From a checkpoint of a small image autoencoder.
Model: 48-pixel images, encoder arch mlp_mixer, encoder norm layernorm, encoder activation quick_gelu.
Data: trained on photos of plants, animals and fungi (iNaturalist), 155796 training examples, 14.9 epochs.
Rows from block 4 of the encoder of a small image autoencoder, named by matrix and row number. Rows with one number belong to one neuron. Each number is 128 + 32 x the weight over its row's rms, rounded and kept within 0 to 255. All counts start at 0. Numbers have three digits each.
Before each neuron's rows are labels from the 100 images, of 14976, where the neuron reaches its highest value: "top examples" is what is common among them; "colour at peak" is the nearest of a few named colours to the mean colour under the peak. Only what is clearly more common there than usual is listed. The data: photos of plants, animals and fungi (iNaturalist).
# fc1: MLP up (encoder.blocks.4.mlp.fc1.weight, 1536x256), inputs 0-63
# fc2: MLP down (encoder.blocks.4.mlp.fc2.weight, 256x1536, transposed), outputs 0-63

top examples: class Insecta; phylum Arthropoda; order Lepidoptera
colour at peak: brown
fc1.580:200133111130105156126143086146132096117146117123147152198170135097128161138094166143172113076176104125121124119169185095116115052112159137120110140159175134164098133149114084164159158152126149
fc2.580:117087120113142115159159130109067090157139110158121121122102162169189129084096150134106094192119186137153136155187109078121142098104142164094097137101049141138164092165187130082107148104141145

top examples: order Passeriformes
colour at peak: grey
fc1.201:140144155136127168127103204077154121128159142108082128133097126104112079137105052129094103165171097169093180120147095150155088152113150123145204143109167115149122122157095157134107145132186104
fc2.201:125057108123139129141111067193133091111117117105154147108172090160155176094150115102118137155073146089146132176147159135118134104164139212128134096129118116145113140119116120174139087078075134

top examples: order Passeriformes
colour at peak: grey
fc1.503:136088117141161139134167116127132146143157116061163099146113122094111105180152129075170075154143092134158172090108154123162104138076102126107099096060145100131125105171140100151145132183131107
fc2.503:095158120120114159106092120138139082160072175099123159090187169161138126101099158148064148138111170141143097182123115095058161109147150173147181147189128143131115128100145191093095104068177177

top examples: phylum Arthropoda; class Insecta
colour at peak: brown
fc1.335:113157175145104163114177160129082087134093178115128150160131149116074071152153142107180125096187156104132126173128149114136100112114125132149143087129123175197123104115085164115154091120153114
fc2.335:147113116079143111136059070104123100120159132170119112107103119169118091117082085093118116139030074126155150053167034073168130097085116084122102117130135154116147123139167080138159145138158130

top examples: phylum Arthropoda; class Insecta
colour at peak: brown
fc1.749:132179104075140136135112155165109102111081108093138125143111143150112120115107130152130113163122131122098093111204201134136146133185134141080126134118172149144125118136114141102117141111121157
fc2.749:116079078127127057160148169103037126128146160149098114122115133151174127187134189140142091148155165143160136097151081082115171115063148194096095097128122118152157063119155131086105145063122155

top examples: order Passeriformes
colour at peak: grey
fc1.507:145076178094121167158092128156128162150115150138195109194136176155126140138104102059111220084115106100111176065109107118121093119131162155094097149123139108152141132115076122132132150109105089
fc2.507:118115116172108140123122120155173100101173118090063172048144132146113141102158166164146072221146152120173120187124106135085140095160119114154181133134140143126134127145140100105144050157187178

top examples: class Insecta; phylum Arthropoda; order Lepidoptera
colour at peak: brown
fc1.660:158183096023076144144150108133104122069105117171139176180149117113114103157069119160119127142089102117118127165187099142149188101087164119060114099141176122131120125119143071102191103108114150
fc2.660:117100135064110100188065120100178144135102083083133110118117149150162117096202164108104149184079086115086129072175061108140115122123128091178121120160153198080129140173129150127151151181204143

top examples: class Aves; order Passeriformes
colour at peak: grey
fc1.618:151087149129091109087155178131176143057171140125145157148123134136072034112181061120172127086140172120093195148142085144112078079164095146118146120133156122124148140132118106082129101075134100
fc2.618:100141122122131229151058128115139123131120080085088133084184113127159142084091140106050102155100101112122097146134054123143095193107088164173108088148086111131133085160122121172118196170178142

top examples: class Insecta; phylum Arthropoda; order Lepidoptera
colour at peak: brown
fc1.421:168132123142121192139158088153109092144137079132181136158095166121130180169086168130129081109147096108127129170167107107100140086132138149108098155170127125172067158128092124165146139164101144
fc2.421:143096127113130119131145098109092088170135151149115109129125156196165142097072180115112095181112131146145128078170118068129117079104169160100098117126097160131148089166208084072137157108160129

top examples: phylum Arthropoda; class Insecta
colour at peak: brown; black
fc1.46:110144172133102143110184146137076086130094190116125163147116146109080084158150137107188119083185150102111126162125148115122108106112105130150144087127118162189103104112102163126161098112159116
fc2.46:142126127094149133138058095116140109150160132172135115113125144176121090136081099091135124153032084127175164051173043099186133110094134072130117136125148173132172121128157093146161149140174151

top examples: class Aves
colour at peak: pink
fc1.650:076070095077145115159147142132141055188172114083136147125165154125141136083055107117143177091117169092161124135115115088105124082143185173113166110097096111132129105125107131114142159163081087
fc2.650:186185146164112133096119139114114129105110137120119148136126120158117093164158121127100119151084100141112113108133100208147160156122069104131114116138165169152114174082128139133148068122143184

top examples: class Insecta; phylum Arthropoda; order Lepidoptera
colour at peak: brown
fc1.280:090091093113102100156124134137097147160172117044105127123154097107129150171147136110148156081206086158162113110114144123079136163168124097157135127109110110129158138140135125156125137089120125
fc2.280:158165115097180166148103131140158135128114160159134138108082169162147086098112119111102117142030142146062110111124076128134104126108117100105126082141185171149089126120155134149125090153125131

top examples: phylum Arthropoda; class Insecta; order Diptera; family: Syrphidae
colour at peak: yellow; orange
fc1.666:146120105137116146067093100125149119081126113184172120147143104168174132106081126174150115129161099116131116150116142163152185134156142147104178131165181183161100119092112121116153131139092163
fc2.666:120141108083162107176200122071098098174130139184122132135129156148103157146157142086148098168148189100145098123152129103148131120092165144122058126064080143105164092137172116112119198148211091

top examples: order Lepidoptera
colour at peak: grey
fc1.370:162126100096175136133132167126152139093135099174095144177159113126100075110103158105114091136121165098129140161100153098086143086134102203122089090127128114152139123105119108151123127102110146
fc2.370:127120158110066115125106076128130103114068153125147149113167134153130159122132153149144163107142073145175112118179095156152127163125118067129149161144156133116169111178160163126133164149222140

top examples: class Insecta; phylum Arthropoda; order Lepidoptera
colour at peak: brown
fc1.456:116172162121094182107173142166098094125088180130147156168140152124069071143128141096169129095166149116107151160124163127151090107135126130161149118171131166171133061126093142089147100129150099
fc2.456:172112143109166128138076092112149110149164149149121118108118143183135126149093103109151104178059097141169169073176039101185154121093150079114120136112151160150162150145182093157161158144187140

top examples: order Passeriformes
colour at peak: grey
fc1.538:142078192109099187128204123145147150081139112156083133090133120161139113121160097117129040107184165090132126126144114182088112115144138086200108121133090120097101107155094147118137081119100106
fc2.538:119167136126133144142109123092141115218119087139115082186155121128150136142122113106145130130041096110112118128121122131183136151135151117050088140139165103140177115135150111167110150115139120

top examples: order Passeriformes
colour at peak: grey
fc1.469:181169082149141138134197094138116129101135126111199144120138109121102102113140113151087124173117123183109115109159119135154088157131122183124114161137205158207098164164081105125135092116132146
fc2.469:154140108095146123179082098109110113119170149198131113112090102155113096111114128110135123110046097109132137055134033061147143092061126075167095126126131173143146100162128082128189145158156114

top examples: phylum Arthropoda; class Insecta
colour at peak: yellow; orange
fc1.637:084116100101118106144165149139082097098149131131167153103167140152105055114121097122119078183147090118090154165149171091124144050104163134160135184154147089098153150170146156068126149085129062
fc2.637:116143164148136183177090112066146147167151144157126067090103098120217161093121108217130127125067137083163099071135113121132175090087138101122135139113123112104146128147163136140193123173120162

top examples: class Insecta; phylum Arthropoda
colour at peak: brown
fc1.658:110144131076134096200135151122105141088115136135146156169096158113180090158109121150124123179070151128060126133105111107089165103165163119090123128118161143120137093121061079200182109088137167
fc2.658:112101122101108142139079105099153061149150140121127095106098110139071129141148163117082123187113053143151156100176059130201143089088113133176119098102131178110177141179159135091124113105198110

top examples: class Insecta
colour at peak: brown
fc1.530:124184111060106186115180153154127093136085153140165135191109146140072115143157136112102099107123152122093148158113198157134092115170154110169115131168163147147176094159116112068097130107148126
fc2.530:147071128130142093127080079130163119130178144124128122112124094175139106137084104088161075160067106146148153091133062121160167152108145077116117112114146083133097134171146105163140142169160120

top examples: phylum Arthropoda; class Insecta
colour at peak: orange; yellow
fc1.352:143209104135155122154140164100154140124136156065186118191114161139098138159126144176099118192102094185143116128155109134150119155161161180140160150190187130190119149163065152127132090088103119
fc2.352:152126114100155136183092106128101118134172161179142107120090116167136105123137111129142119130046102121141154066143041064155161099062129072180103120148138178135149103180149100139204149156161110

top examples: phylum Arthropoda; class Insecta
colour at peak: yellow
fc1.668:115161114069106078122126135175112105131142191118195154143132124112104075062119082162107086233154106165070118149132159083114136081081133144125122150131169120111169113167130131112142155087145097
fc2.668:134107125101155163194084142094109133109172160198118100158095123131174096119149119156113089148067137082156136109133107084142141082082111062171118154092114164147140161148150061142198123183155109

top examples: phylum Arthropoda; class Insecta
colour at peak: brown
fc1.122:160165151085101159163178137165109125114110198137156169176097136156168094148113114167182118172145151141100124198125139104113141112149142130127175134159168168185115091150063092176165104105137136
fc2.122:125101136100131111131066074092136091160148140169129104099093144163095126117087112065135086179062091117173158070172061110196145103087166085122114113102132165115163129157182103125129159136199122

top examples: phylum Arthropoda; class Insecta; order Diptera; family: Syrphidae
colour at peak: yellow
fc1.67:129159118147141129103115184120172135100167104102118156125128147160123081093070200109141125121099129077129162107116158160102144119149158188160153211178103061104081165166151183066160104139078154
fc2.67:127164176120121161128068111132151135187132104136125074072097104191154087130189121154158096142024104120167156101117123118133119050105109090147161105171101150138155098171113114169131143118131102

top examples: phylum Arthropoda; class Insecta; order Diptera; family: Syrphidae
colour at peak: orange; yellow
fc1.167:148142141053108123143163174129126144103157141100107190144121049138154145101080135176101142172042104124116127123149138131127130138149159122089137209095114148132108110135122111138103167081087140
fc2.167:124082107143090192170136129081112127141179180147122110115116134144138119125134097146116104089058095156103152084138098103103104097126156106154107130113123130157161146185145113147186107124165134

top examples: phylum Arthropoda; class Insecta
colour at peak: brown
fc1.169:095142096141115127159152128133106106119115054176184174109091180074147147163090144131098136113190142161150169104148091138127101126119128114131091098153127134146151191134127067143187155161117146
fc2.169:082146087107104112119159130169094119128171150140110125174169104079159162141138115203107101253152130156112132134196083130215128142154156208082122131131130133138149082221134145170129137102201161

top examples: order Passeriformes
colour at peak: pink
fc1.37:126146085179126078091114132081211142093093139163070127111151110148126133144059128087183138172094167156100115140147156234110137125158155197154140139110097073160091149128114179093095111151161124
fc2.37:072095117075120053180087188132147139117143115135084125122062155076194050094114166108191136117092154189090130097115120095188132091169127132130125144130177108192102081139184149115134144146088123

top examples: class Insecta; phylum Arthropoda
colour at peak: brown
fc1.123:096129174165133099131130116111108175132162164134183116151141128151064134102169150153149118134114113145110091146196114066076118098088075133124155156064110142117150112112165100082124125071112169
fc2.123:158108072079092132126108184132149141145152077091061160078130114128171142117070089132122168164166138106124156101027097182148169118142165122121068090138158126137138098126174131187151133188147137

top examples: class Insecta; phylum Arthropoda; order Lepidoptera
colour at peak: green
fc1.349:132146146081085223116149135134149099122068150105101155162159128128148118090114126159106102149109110139103150195116140135121112179131133136111171156147172131123132107127048149085101127102106080
fc2.349:144102132084144062138097119128121125133173126201135074118096131173097137121141115111138076145134143127154091110125063119135163141098195112096125128110126122143142133204193099139138152176166102

top examples: order Passeriformes
colour at peak: grey
fc1.735:167148115130115092145096135085128133150107135180134079136129126112193127136078140169125139153081144126112209141049105128094142152134094144220189110128182119098109121174086154097142100091083169
fc2.735:142060156132134121111211133171111100153183075155101176153105126166095130119169154094104148026168105095131081137189129105100144103172145116064126154117105090165074125061148123165062213124139121

top examples: order Passeriformes
colour at peak: grey
fc1.629:136076111098115108135179163102123105113140117111099091135091105149097065135150119077138130143109106106120168111124129163086123089099132145147162083140136110127128145137128141158143107132151105
fc2.629:122115133181133159142152077144118088176077141135149187170156159105157160133111157128108139035153122114151154175125177071165133130148079195111133183143147091122125171095130133124133108081079153

top examples: class Insecta; phylum Arthropoda; order Lepidoptera
colour at peak: brown
fc1.721:164168152040087140155194150159155117116105172163181180169157161135148132113138169172105131119143142150097201136107143094162105181176143132144159149163177160160139093153087123093147151126129113
fc2.721:139083131122167118125063092106135127148188116144079100116107155155097139114094097092190068180056133118145125110149029140148183112090158100102083100120123120147134104173158116160142150117150115

top examples: class Insecta; phylum Arthropoda
colour at peak: brown
fc1.608:155155123023089111182152128132089088078140141138149178175094138103164107142126112188160106158129152145069127138130129090077139120127138139106113095120161151176133134137081087212176135100123153
fc2.608:136106127108119135141089089087151125157143125149118111111112136184112136094109136089152122147064071131136190099218051096166146101083142140146085130125101185094172115158130124120153135095170128

top examples: class Insecta; phylum Arthropoda; order Lepidoptera
colour at peak: brown
fc1.75:177140173093140107133097131114113141138099120106146108155057133133159068133134089173145124161151143085164126158124115139112178108122116114099107136095138150224119091074101072180176086103165211
fc2.75:152134140122142098128133107116108105126157135126113116097083128115117180118122190079142138089128136114095126089188133108130164074142206155103122097120102107076117116120098126125095115092113051

top examples: phylum Arthropoda; class Insecta
colour at peak: yellow
fc1.702:113152080138090099155138147176134132159145116100127117135169151139156136153131066188125116149155132154182125158112123124122130101148133106206112078152097118116180089145109218074216140128079118
fc2.702:170115175153163106141134117101107151091146094118112172113061102107152109111091166082166124065074079110052165063119098110154143191135093077087108176106157127133128129097174083170049120122166120

top examples: order Anseriformes; family: Anatidae
colour at peak: grey
fc1.149:124121161220161151123075097100109172164079084117165122146137227136071115165099076133130162176141097087118125120082110122083133145138093181157093129151103088171140116080088105147096159165168144
fc2.149:114118108140096144112202168173102107100143173140109113062139108125134163143154140148090115138162189106153173135126165127179154079117191119114182144098137157179113157167118158069199045119091100

top examples: phylum Arthropoda; class Insecta
colour at peak: pink
fc1.298:079140123152143146140093159081177129057112087107073108113117110099103135148106166142106087110129102120122127130146113201099072128195134147126128141145135080147067165155083236114115136144081143
fc2.298:109101094155143082179054124148156171156148141202107107105100150159175123131145125117194129159085142116128132130123104123133160079142129080174182129159162158198090099174169149152084155143100122