A small image autoencoder, trained from scratch.
Model: 48-pixel images, encoder arch mlp_mixer, encoder activation quick_gelu, decoder activation leaky_relu.
Training: soap at rate 0.0032, 18100 steps.
Rows from block 4 of the encoder of a small image autoencoder, named by matrix and row number. Rows with one number belong to one neuron. Each number is 500 + 25 x the weight over its row's rms, rounded and kept within 0 to 999. All counts start at 0. Numbers have three digits each. After the name is the row's rms in percent of the matrix's.
Before each neuron's rows are labels from the 100 images, of 14976, where the neuron reaches its highest value: "responds to" is what is common among them; "patch colour" is the nearest of a few named colours to the mean colour under the peak. Only what is clearly more common there than usual is listed. The data: photos of plants, animals and fungi (iNaturalist). In brackets: how many of the 100.
# fc1: MLP up (encoder.blocks.4.mlp.fc1.weight, 1536x256), inputs 64-127
# fc2: MLP down (encoder.blocks.4.mlp.fc2.weight, 256x1536, transposed), outputs 64-127

responds to: phylum Arthropoda (74); class Insecta (71)
patch colour: yellow (25)
fc1.561 111:461527517495533503494475466479497524457511520467481565462511524460471480463526468461480472499512491542491483472559481489512487555531514510493470455487491513527473527464532492479511524516540541
fc2.561 075:496482483474491508490439513504540521505480512497480452502452511520478496508458497492479533508469498466517531493533486542491513507464540450484482507476573483515504518458499482519489443431510524

responds to: class Insecta (73); phylum Arthropoda (73); order Lepidoptera (34)
patch colour: brown (92)
fc1.421 092:508480523497536477520497483519501476487526518511460481493453502504497502492462464528468519486488489482503474535520544513487493482521505542497509484507511497510493487524559516507477524454546458
fc2.421 077:501523511512491520500443511558555544464500488470506532499512494500505470497496478490471468487517486476523529487497491516484514491508477488522433484458556457472498482482470499519464520499505520

responds to: phylum Arthropoda (83); class Insecta (81); order Diptera (29); family: Syrphidae (27)
patch colour: orange (58); yellow (35)
fc1.254 108:494524514548549499487443509513502497522506482521469494499475466483483478481454480487486529478498512487544540495484506499503505523520490520460516479526509469529500538500491487497535548514470482
fc2.254 089:510514502497483468504517474507494470498449511479522510527465504515474449477491497471503472529524495511537427508533505501479520528431506480506412488526519459499456471541481528533551463543564538

responds to: phylum Arthropoda (61); class Insecta (59)
patch colour: brown (65); black (33)
fc1.46 056:516486486495563515500489515466445465488515541510535534508529501514480533485508532462453542483499477507505535450505530514518522470538476523503526481524497514492492534519522520523536508528478544
fc2.46 048:505515493512460483483488521500532541485458490447472508502482488510487539514509505529481498526517467507497505530492473509508494453481516472550364522485555473493521479451477483503485489497510492

responds to: class Insecta (75); phylum Arthropoda (75); order Lepidoptera (36)
patch colour: brown (75)
fc1.456 053:530498473499581512505476514476470491507525520508516526489550516519484546492511522473445536499489473485500533478514514526531529465555487533516526476532488521511468516515533517516505497534477519
fc2.456 049:502505492507458495479502511499537544487453508460486515500485480516487518507493519526497486514527471513491494515500472493499502465473507484560371539471550473491528482463478481519486511482527503

responds to: class Insecta (73); phylum Arthropoda (73)
patch colour: brown (63)
fc1.658 075:496489477537557501503417519478488498528498533492458454486478465535498484473470534478491534480518480476509531449471486486512500484534472527461491447537509518506506502512491500488554537529496472
fc2.658 069:495525510477458445466520489460534484515442517481473537507472484514494481458462533485455496533483444496528475492518483530463506499514532469531403483496536510488518473490484528485537517491526543

responds to: phylum Arthropoda (73); class Insecta (71); order Lepidoptera (35)
patch colour: grey (80)
fc1.550 082:508525514497516508502478505478508493501507453562517492504542559445532523508497482523481503485501528501499487514518467527481522505519503544503544496486482530476475466515553543505532517507509521
fc2.550 079:505503496514503504487501506519480523526502533437536528485498474570472482505521507496494473493540460490483471486500514541518453516492465467483404493491512498483488521525482484473467493482530459

responds to: order Passeriformes (53)
patch colour: grey (88)
fc1.652 107:489518519466557538509484483532477498501539501486509467541538479436525489460493431500520529475474501496517512480512522478489556517485487515535503527473484480519512507463497475501503497489511502
fc2.652 097:525472448503516470460505518482459514518465482505496515479510525495469471516511538475515526476526490517476472493497520509498488562508466468528500514518520499502466537490486492486473493496535500

responds to: class Insecta (71); phylum Arthropoda (71); order Lepidoptera (35)
patch colour: brown (86)
fc1.721 072:504530478536547508510475498488520529503510527487475504463504555493505484530515528545450516503529489495519527511496464518512527500592442531513490500524479520538482519522499494502513510509461499
fc2.721 062:515496503510471500450473480470511507489468488459523503508486447488487476484479499486521478494521462503489472421523485507496521474433502472542398553467534464486493469485519478511492490471495548

responds to: phylum Arthropoda (83); class Insecta (82)
patch colour: orange (40); red (38)
fc1.269 105:477524499527483502492504458517517531528476556484486515515485513522478458498511500514465490464479519517478446511485525480499484522482500517461414479487509486492532528499480494492521521479485510
fc2.269 068:498508483515488490509510532480474516481463533476481507495508507494468533497489493519502492496514441554455575545496492493488532462494487461516479496511556489498519466467475493480494479516462524

responds to: order Passeriformes (52)
patch colour: grey (84)
fc1.507 101:498524518466499502494484458536502526495479420522503467499490476523491509461476479532504543502505478461504467528482479503497517498484503527496513501515487503532507488500458518510470458534538493
fc2.507 118:550510482481504501527493535493506479490543570508508505485476513493507485473502488453484522501479484532463489471518525477518485499523456500487475546478526470480502508532529489485464526451485495

responds to: class Insecta (78); phylum Arthropoda (78)
patch colour: brown (87)
fc1.608 070:494483506516530548500432490486490478478480557484499501466504493520466487488513518498456537461501462464503524444489484502524490490577477539473510461541503513497505507509515494491550527532480487
fc2.608 060:515505501513469450460463523440527529507461487477464496520458467516496526503469502509471483522511460500538513501514486535487529495495538462534405485504568507491495474466469504479513483508507530

responds to: phylum Arthropoda (76); class Insecta (75)
patch colour: brown (73)
fc1.205 065:522491462519528530509440486449478490476506507480495479480506517492485507520499521522462516507537478484534529461505495514492510491555467519467490485524493525546472530537516519522556514506469533
fc2.205 055:475500512508473495468486519482539496482439502450477504508471465507471486486472538519506515501534455501475479454486476490502498479464516476520398520492529486499506486481480500506481485477509520

responds to: class Aves (85)
patch colour: pink (26)
fc1.650 106:520515554503465520505578500512509517493502495507496511539484486497508477503496515458557475485497488518507488503516514489514489493493475468475527514488501499517484461513494453468457541450503500
fc2.650 113:495491479486519519465478533542494461437473479489488478448524498492469544496465480515481504534470516514476510494488482545472490439489516497525476517475514490544524492488536500499532467538496514

responds to: phylum Arthropoda (76); class Insecta (75); order Lepidoptera (31)
patch colour: yellow (53)
fc1.560 097:513490516448519490517484519498467483498481470511495497516503485480464493462487480476548495502457504511502531507551520523520499502477466551513545503553483499498499494489500502456502512487467493
fc2.560 091:455477462514504503476471480492510538489450544503518515519477564510498524486460531546493486487513487492499467497443506471483490521496508472528521492456533483481475505520527515537476477510509476

responds to: order Passeriformes (50)
patch colour: grey (80)
fc1.469 051:473486502531467510481499486458508497494482473491467479448498536461523478482491456520470490484532507502492485528522523487500484482554534506436470464505495528467517516487539497470568472487532523
fc2.469 051:489507478508485482486509521486511522489467515451493495497480493525461541538496514517466488530528417495489511541478472502506477435489499446515417481506558492515505503472461473485481495479502534

responds to: phylum Arthropoda (75); class Insecta (71)
patch colour: pink (43); orange (26)
fc1.588 091:532543486500532511480464506555540507528517515492520460483497517491525492504521434541484558463463517494485464483504488459474528517533500505494523525486447455482464475514482447515519498499517482
fc2.588 097:514477506509481516509505512478474493502463496489480520543488501503463574511524482491496488551479450520500588528490482509486514492508541445507428511492514528540490508504486498467497474487474571

responds to: class Insecta (66); phylum Arthropoda (66); order Lepidoptera (36)
patch colour: brown (53)
fc1.75 120:504525495490538486512505514486515487500488512499488462482489508502457523511478527505529498467488537492492536492467531493485503499554454506502527507535499537550536484470524500476524482492487505
fc2.75 120:468459516540483440468533505462492496480489457511511517507488496503536476494530485516501457508522500498471466461504485494498495496471507502491388463461510507486454498528502530542491494507495507

responds to: class Insecta (67); phylum Arthropoda (67); order Lepidoptera (33)
patch colour: brown (65)
fc1.660 100:494481496517511524504469493479483525516507477480464490485477485512498473497520518500464514502531480455542548506505519517541511518543518545470453462552502547504496508519497508490563532512483513
fc2.660 097:486526501460479428500503486491508497519480532490469477513462507516500472470467503471463537521501437484532541494504500477508489472486515472453470462536538522507495505514455521505490512468540523

responds to: phylum Arthropoda (83); class Insecta (80)
patch colour: yellow (62)
fc1.668 088:467525517473530509487499480493482542470511500504503536467530494448495466475509482485491468499497486533499488474530455506509488563516508523505469472479475508532477526470519486484492517517518514
fc2.668 057:497502480501487517515479541510556522512474522470500466519493518547489523539473478510517514503500476474507534525527492516489510463485530420516450505481559478494502518479493487503492490459537525

responds to: class Aves (84); order Passeriformes (52)
patch colour: grey (81)
fc1.618 096:480510518494511505511454448546507517471492481499453471491512472473508517508460490550498537516512480482478520502511530481482550461510518552512517474499498507474447482492536495522534482522458511
fc2.618 097:513479497532461503512525517460500475539498544475520511496467508507537507509536510502493497502464476526469467501495454516522448514488438485530495537527521492515541502522494489479485480492531499

responds to: order Lepidoptera (34)
patch colour: grey (82)
fc1.370 094:486484485497495496485470489498494527490510469458493474498470524506518547504493538514555505509543543528498500502468496468480496452594471493498530456514466527450540479483513521495572471486502553
fc2.370 105:508493526531506514486543493476515475551451537508540558547523537556540470502484495485468527484460509497506502505503474552521493522459510512514480533477550506544461515492473483506487514527510452

responds to: order Anseriformes (25); family: Anatidae (25)
patch colour: grey (92)
fc1.149 107:493501460524507552487511522489460476478483499483539493572472457510492506520514478465513493510495525533498504511513540480495507491507473477474494526543520488521519508512502515479487498518530509
fc2.149 128:502499508465521474504521473558494512498542521527497494403508526455472466446496476485530534489470488496535452496508505468499512504498508542491522504501516484469464490480495474521473484483477483

responds to: phylum Arthropoda (76); class Insecta (74)
patch colour: brown (69); black (25)
fc1.90 054:519484497513563527515462516480473468490511534504524509499520505522476522492504522490448549480508475488516543454505525516520509480547478546487524476543489521513494532524534517521536528520479531
fc2.90 051:492506484493455480466479509484529533475443484452467510516459481506477512501494504510480477519511469493492483501493471499491515471468517480530380515476554468488500482458469485514482479489510502

responds to: class Insecta (59)
patch colour: brown (73)
fc1.530 073:535495484517511510523483477480482531494506486512498527503530558493502521516518550496458505508530463479498547518514483504527494479568490499515481466493509550538462500526495510512512511517476518
fc2.530 058:491488497513502492471524520493541524488474520455491488501491444526473500512491518532491516515509485507472474476491462505482504464438479485518389547467541462482522470465482494519464494465520502

responds to: class Insecta (69); phylum Arthropoda (69); order Lepidoptera (33)
patch colour: brown (70)
fc1.280 092:535524526517512442487490519489489451510500486472527498515482476438492522515547510466494496484525492486496509471516500538506477541544501464459541495493491496496510503485513519476526557484465526
fc2.280 097:478503465507479560507505493484488525442473524507471521493492526558481509506477498534489496548461483515521480500522506487483519425492481499520468497499479516513541505512488502497476444524511504

responds to: phylum Arthropoda (79); class Insecta (78)
patch colour: orange (29)
fc1.163 082:484519529501495489489523493490506510531478440522522501469508488448464538486496512491542504489547563541478522491506518494456551473462529541479508494497429466518491474514491504496532493501488502
fc2.163 073:461478483518507531511481511452514488471476567486511498504488516510489528542474517567505499544481451494487460496513478494528494455471491425521413529462517490488479499474504479493486492475483499

responds to: class Insecta (66); phylum Arthropoda (66)
patch colour: brown (65)
fc1.123 100:529501515477516533546437542509462469514478517469502493493505484509476483495517481509499492520470501520505526498548509461516469508509474476488523517499506475494574494497461509485568519453487515
fc2.123 110:496518480559510500477524468507538505459543525515513509529520500486508498519498516510521500459476484471506455498437502511513550499524479488495499509519512503491489509490526470498448476527524514

responds to: phylum Arthropoda (88); class Insecta (86); order Hymenoptera (27)
patch colour: yellow (68); orange (26)
fc1.233 075:536456502486514517508515484530504507531524491487524485488463488469491520508518468493542476491511522536498467494499553542502496514484469513508453517479476536519444485514517497542489512509473477
fc2.233 055:481491484495492483489488552482523518484472525459492513501496503550482550503498506516483505521536449501498531549475465510505467477501524449526403506476541494506494516492480487485483477496529548

responds to: phylum Arthropoda (68); class Insecta (67)
patch colour: brown (80)
fc1.749 127:505478477505519509488497526462510505538527546514419489472475541461544512491504522530481512490467474465504514473517497492561461478530453540497546462528474489505476456485517521504501574441494500
fc2.749 143:504517470530507511478488508457515514484487485464489502518537503507513502453446482495515517464514510495509484447521522519457534517502499502505462527462483450496509467511481499499485501523545513

responds to: order Passeriformes (51)
patch colour: grey (81)
fc1.503 102:487539510538511527436486486520476521519482485489506489512491517536498529492490495532542546516499520496513483457458490501485513512507479505502505452512528530511505493475484543490474537540526515
fc2.503 113:505488506448475514518565505541539516493555550516507487510498482472538461496520490479459532480505481507490483513536507485538472491502465536484527540510504463502499522493483459504518492466483480

responds to: phylum Arthropoda (75); class Insecta (74)
patch colour: yellow (47); orange (26)
fc1.495 072:488483522502506520514504527518507522512508542499492473508492532496516471518489525514465472481517520514451531538498494482505528480503535499446354506486520499493518514508482504526516478508472491
fc2.495 052:468516469483479467508544527467507480494472516476516508523486464507457528509497503515478526512523453505493526518492497482495481438495482446491445490526558510501495519473488465509503498455509534

responds to: class Insecta (63); phylum Arthropoda (63); order Lepidoptera (36)
patch colour: brown (69)
fc1.580 102:529488521508529524506507489511498482478516538494488482498481488502505495501478478513445525471487474460504463487489528500516480516530495559551544479514522518494525469498521501500496530501490460
fc2.580 094:505503499525475500494448502488553530492500475477495497506517531505509471505495450480488489487495503474549513467524516524489519523502501472512422478450535455447491504493472516518485507493555530

responds to: order Passeriformes (54)
patch colour: grey (86)
fc1.587 099:534529496529504478455526520514481503522533497505553490496497489491528474488499549482489509546505471550490467485448489505450524477522447488514504493512539517515495505498501508471504487540475518
fc2.587 111:488510500455508559518545466497522486478467526515470516500525508507513511493510465462507545503496527510509519521527501503521463483484511512515497535500495504505492475467490456523489501479518501

responds to: order Passeriformes (54)
patch colour: pink (31)
fc1.37 094:488485527504519519464525506523530538500487505522546515500517442496492473489492515491550484443541534527468522507530502492497523484493543521517516490528528470489517489493528529469501515509480496
fc2.37 110:496503474514525516514476497454512498483494481476499517489502520493518496531476513577501520503465508499487481524479482496489508512519475497509435522505491498506476501479517507546481476516451512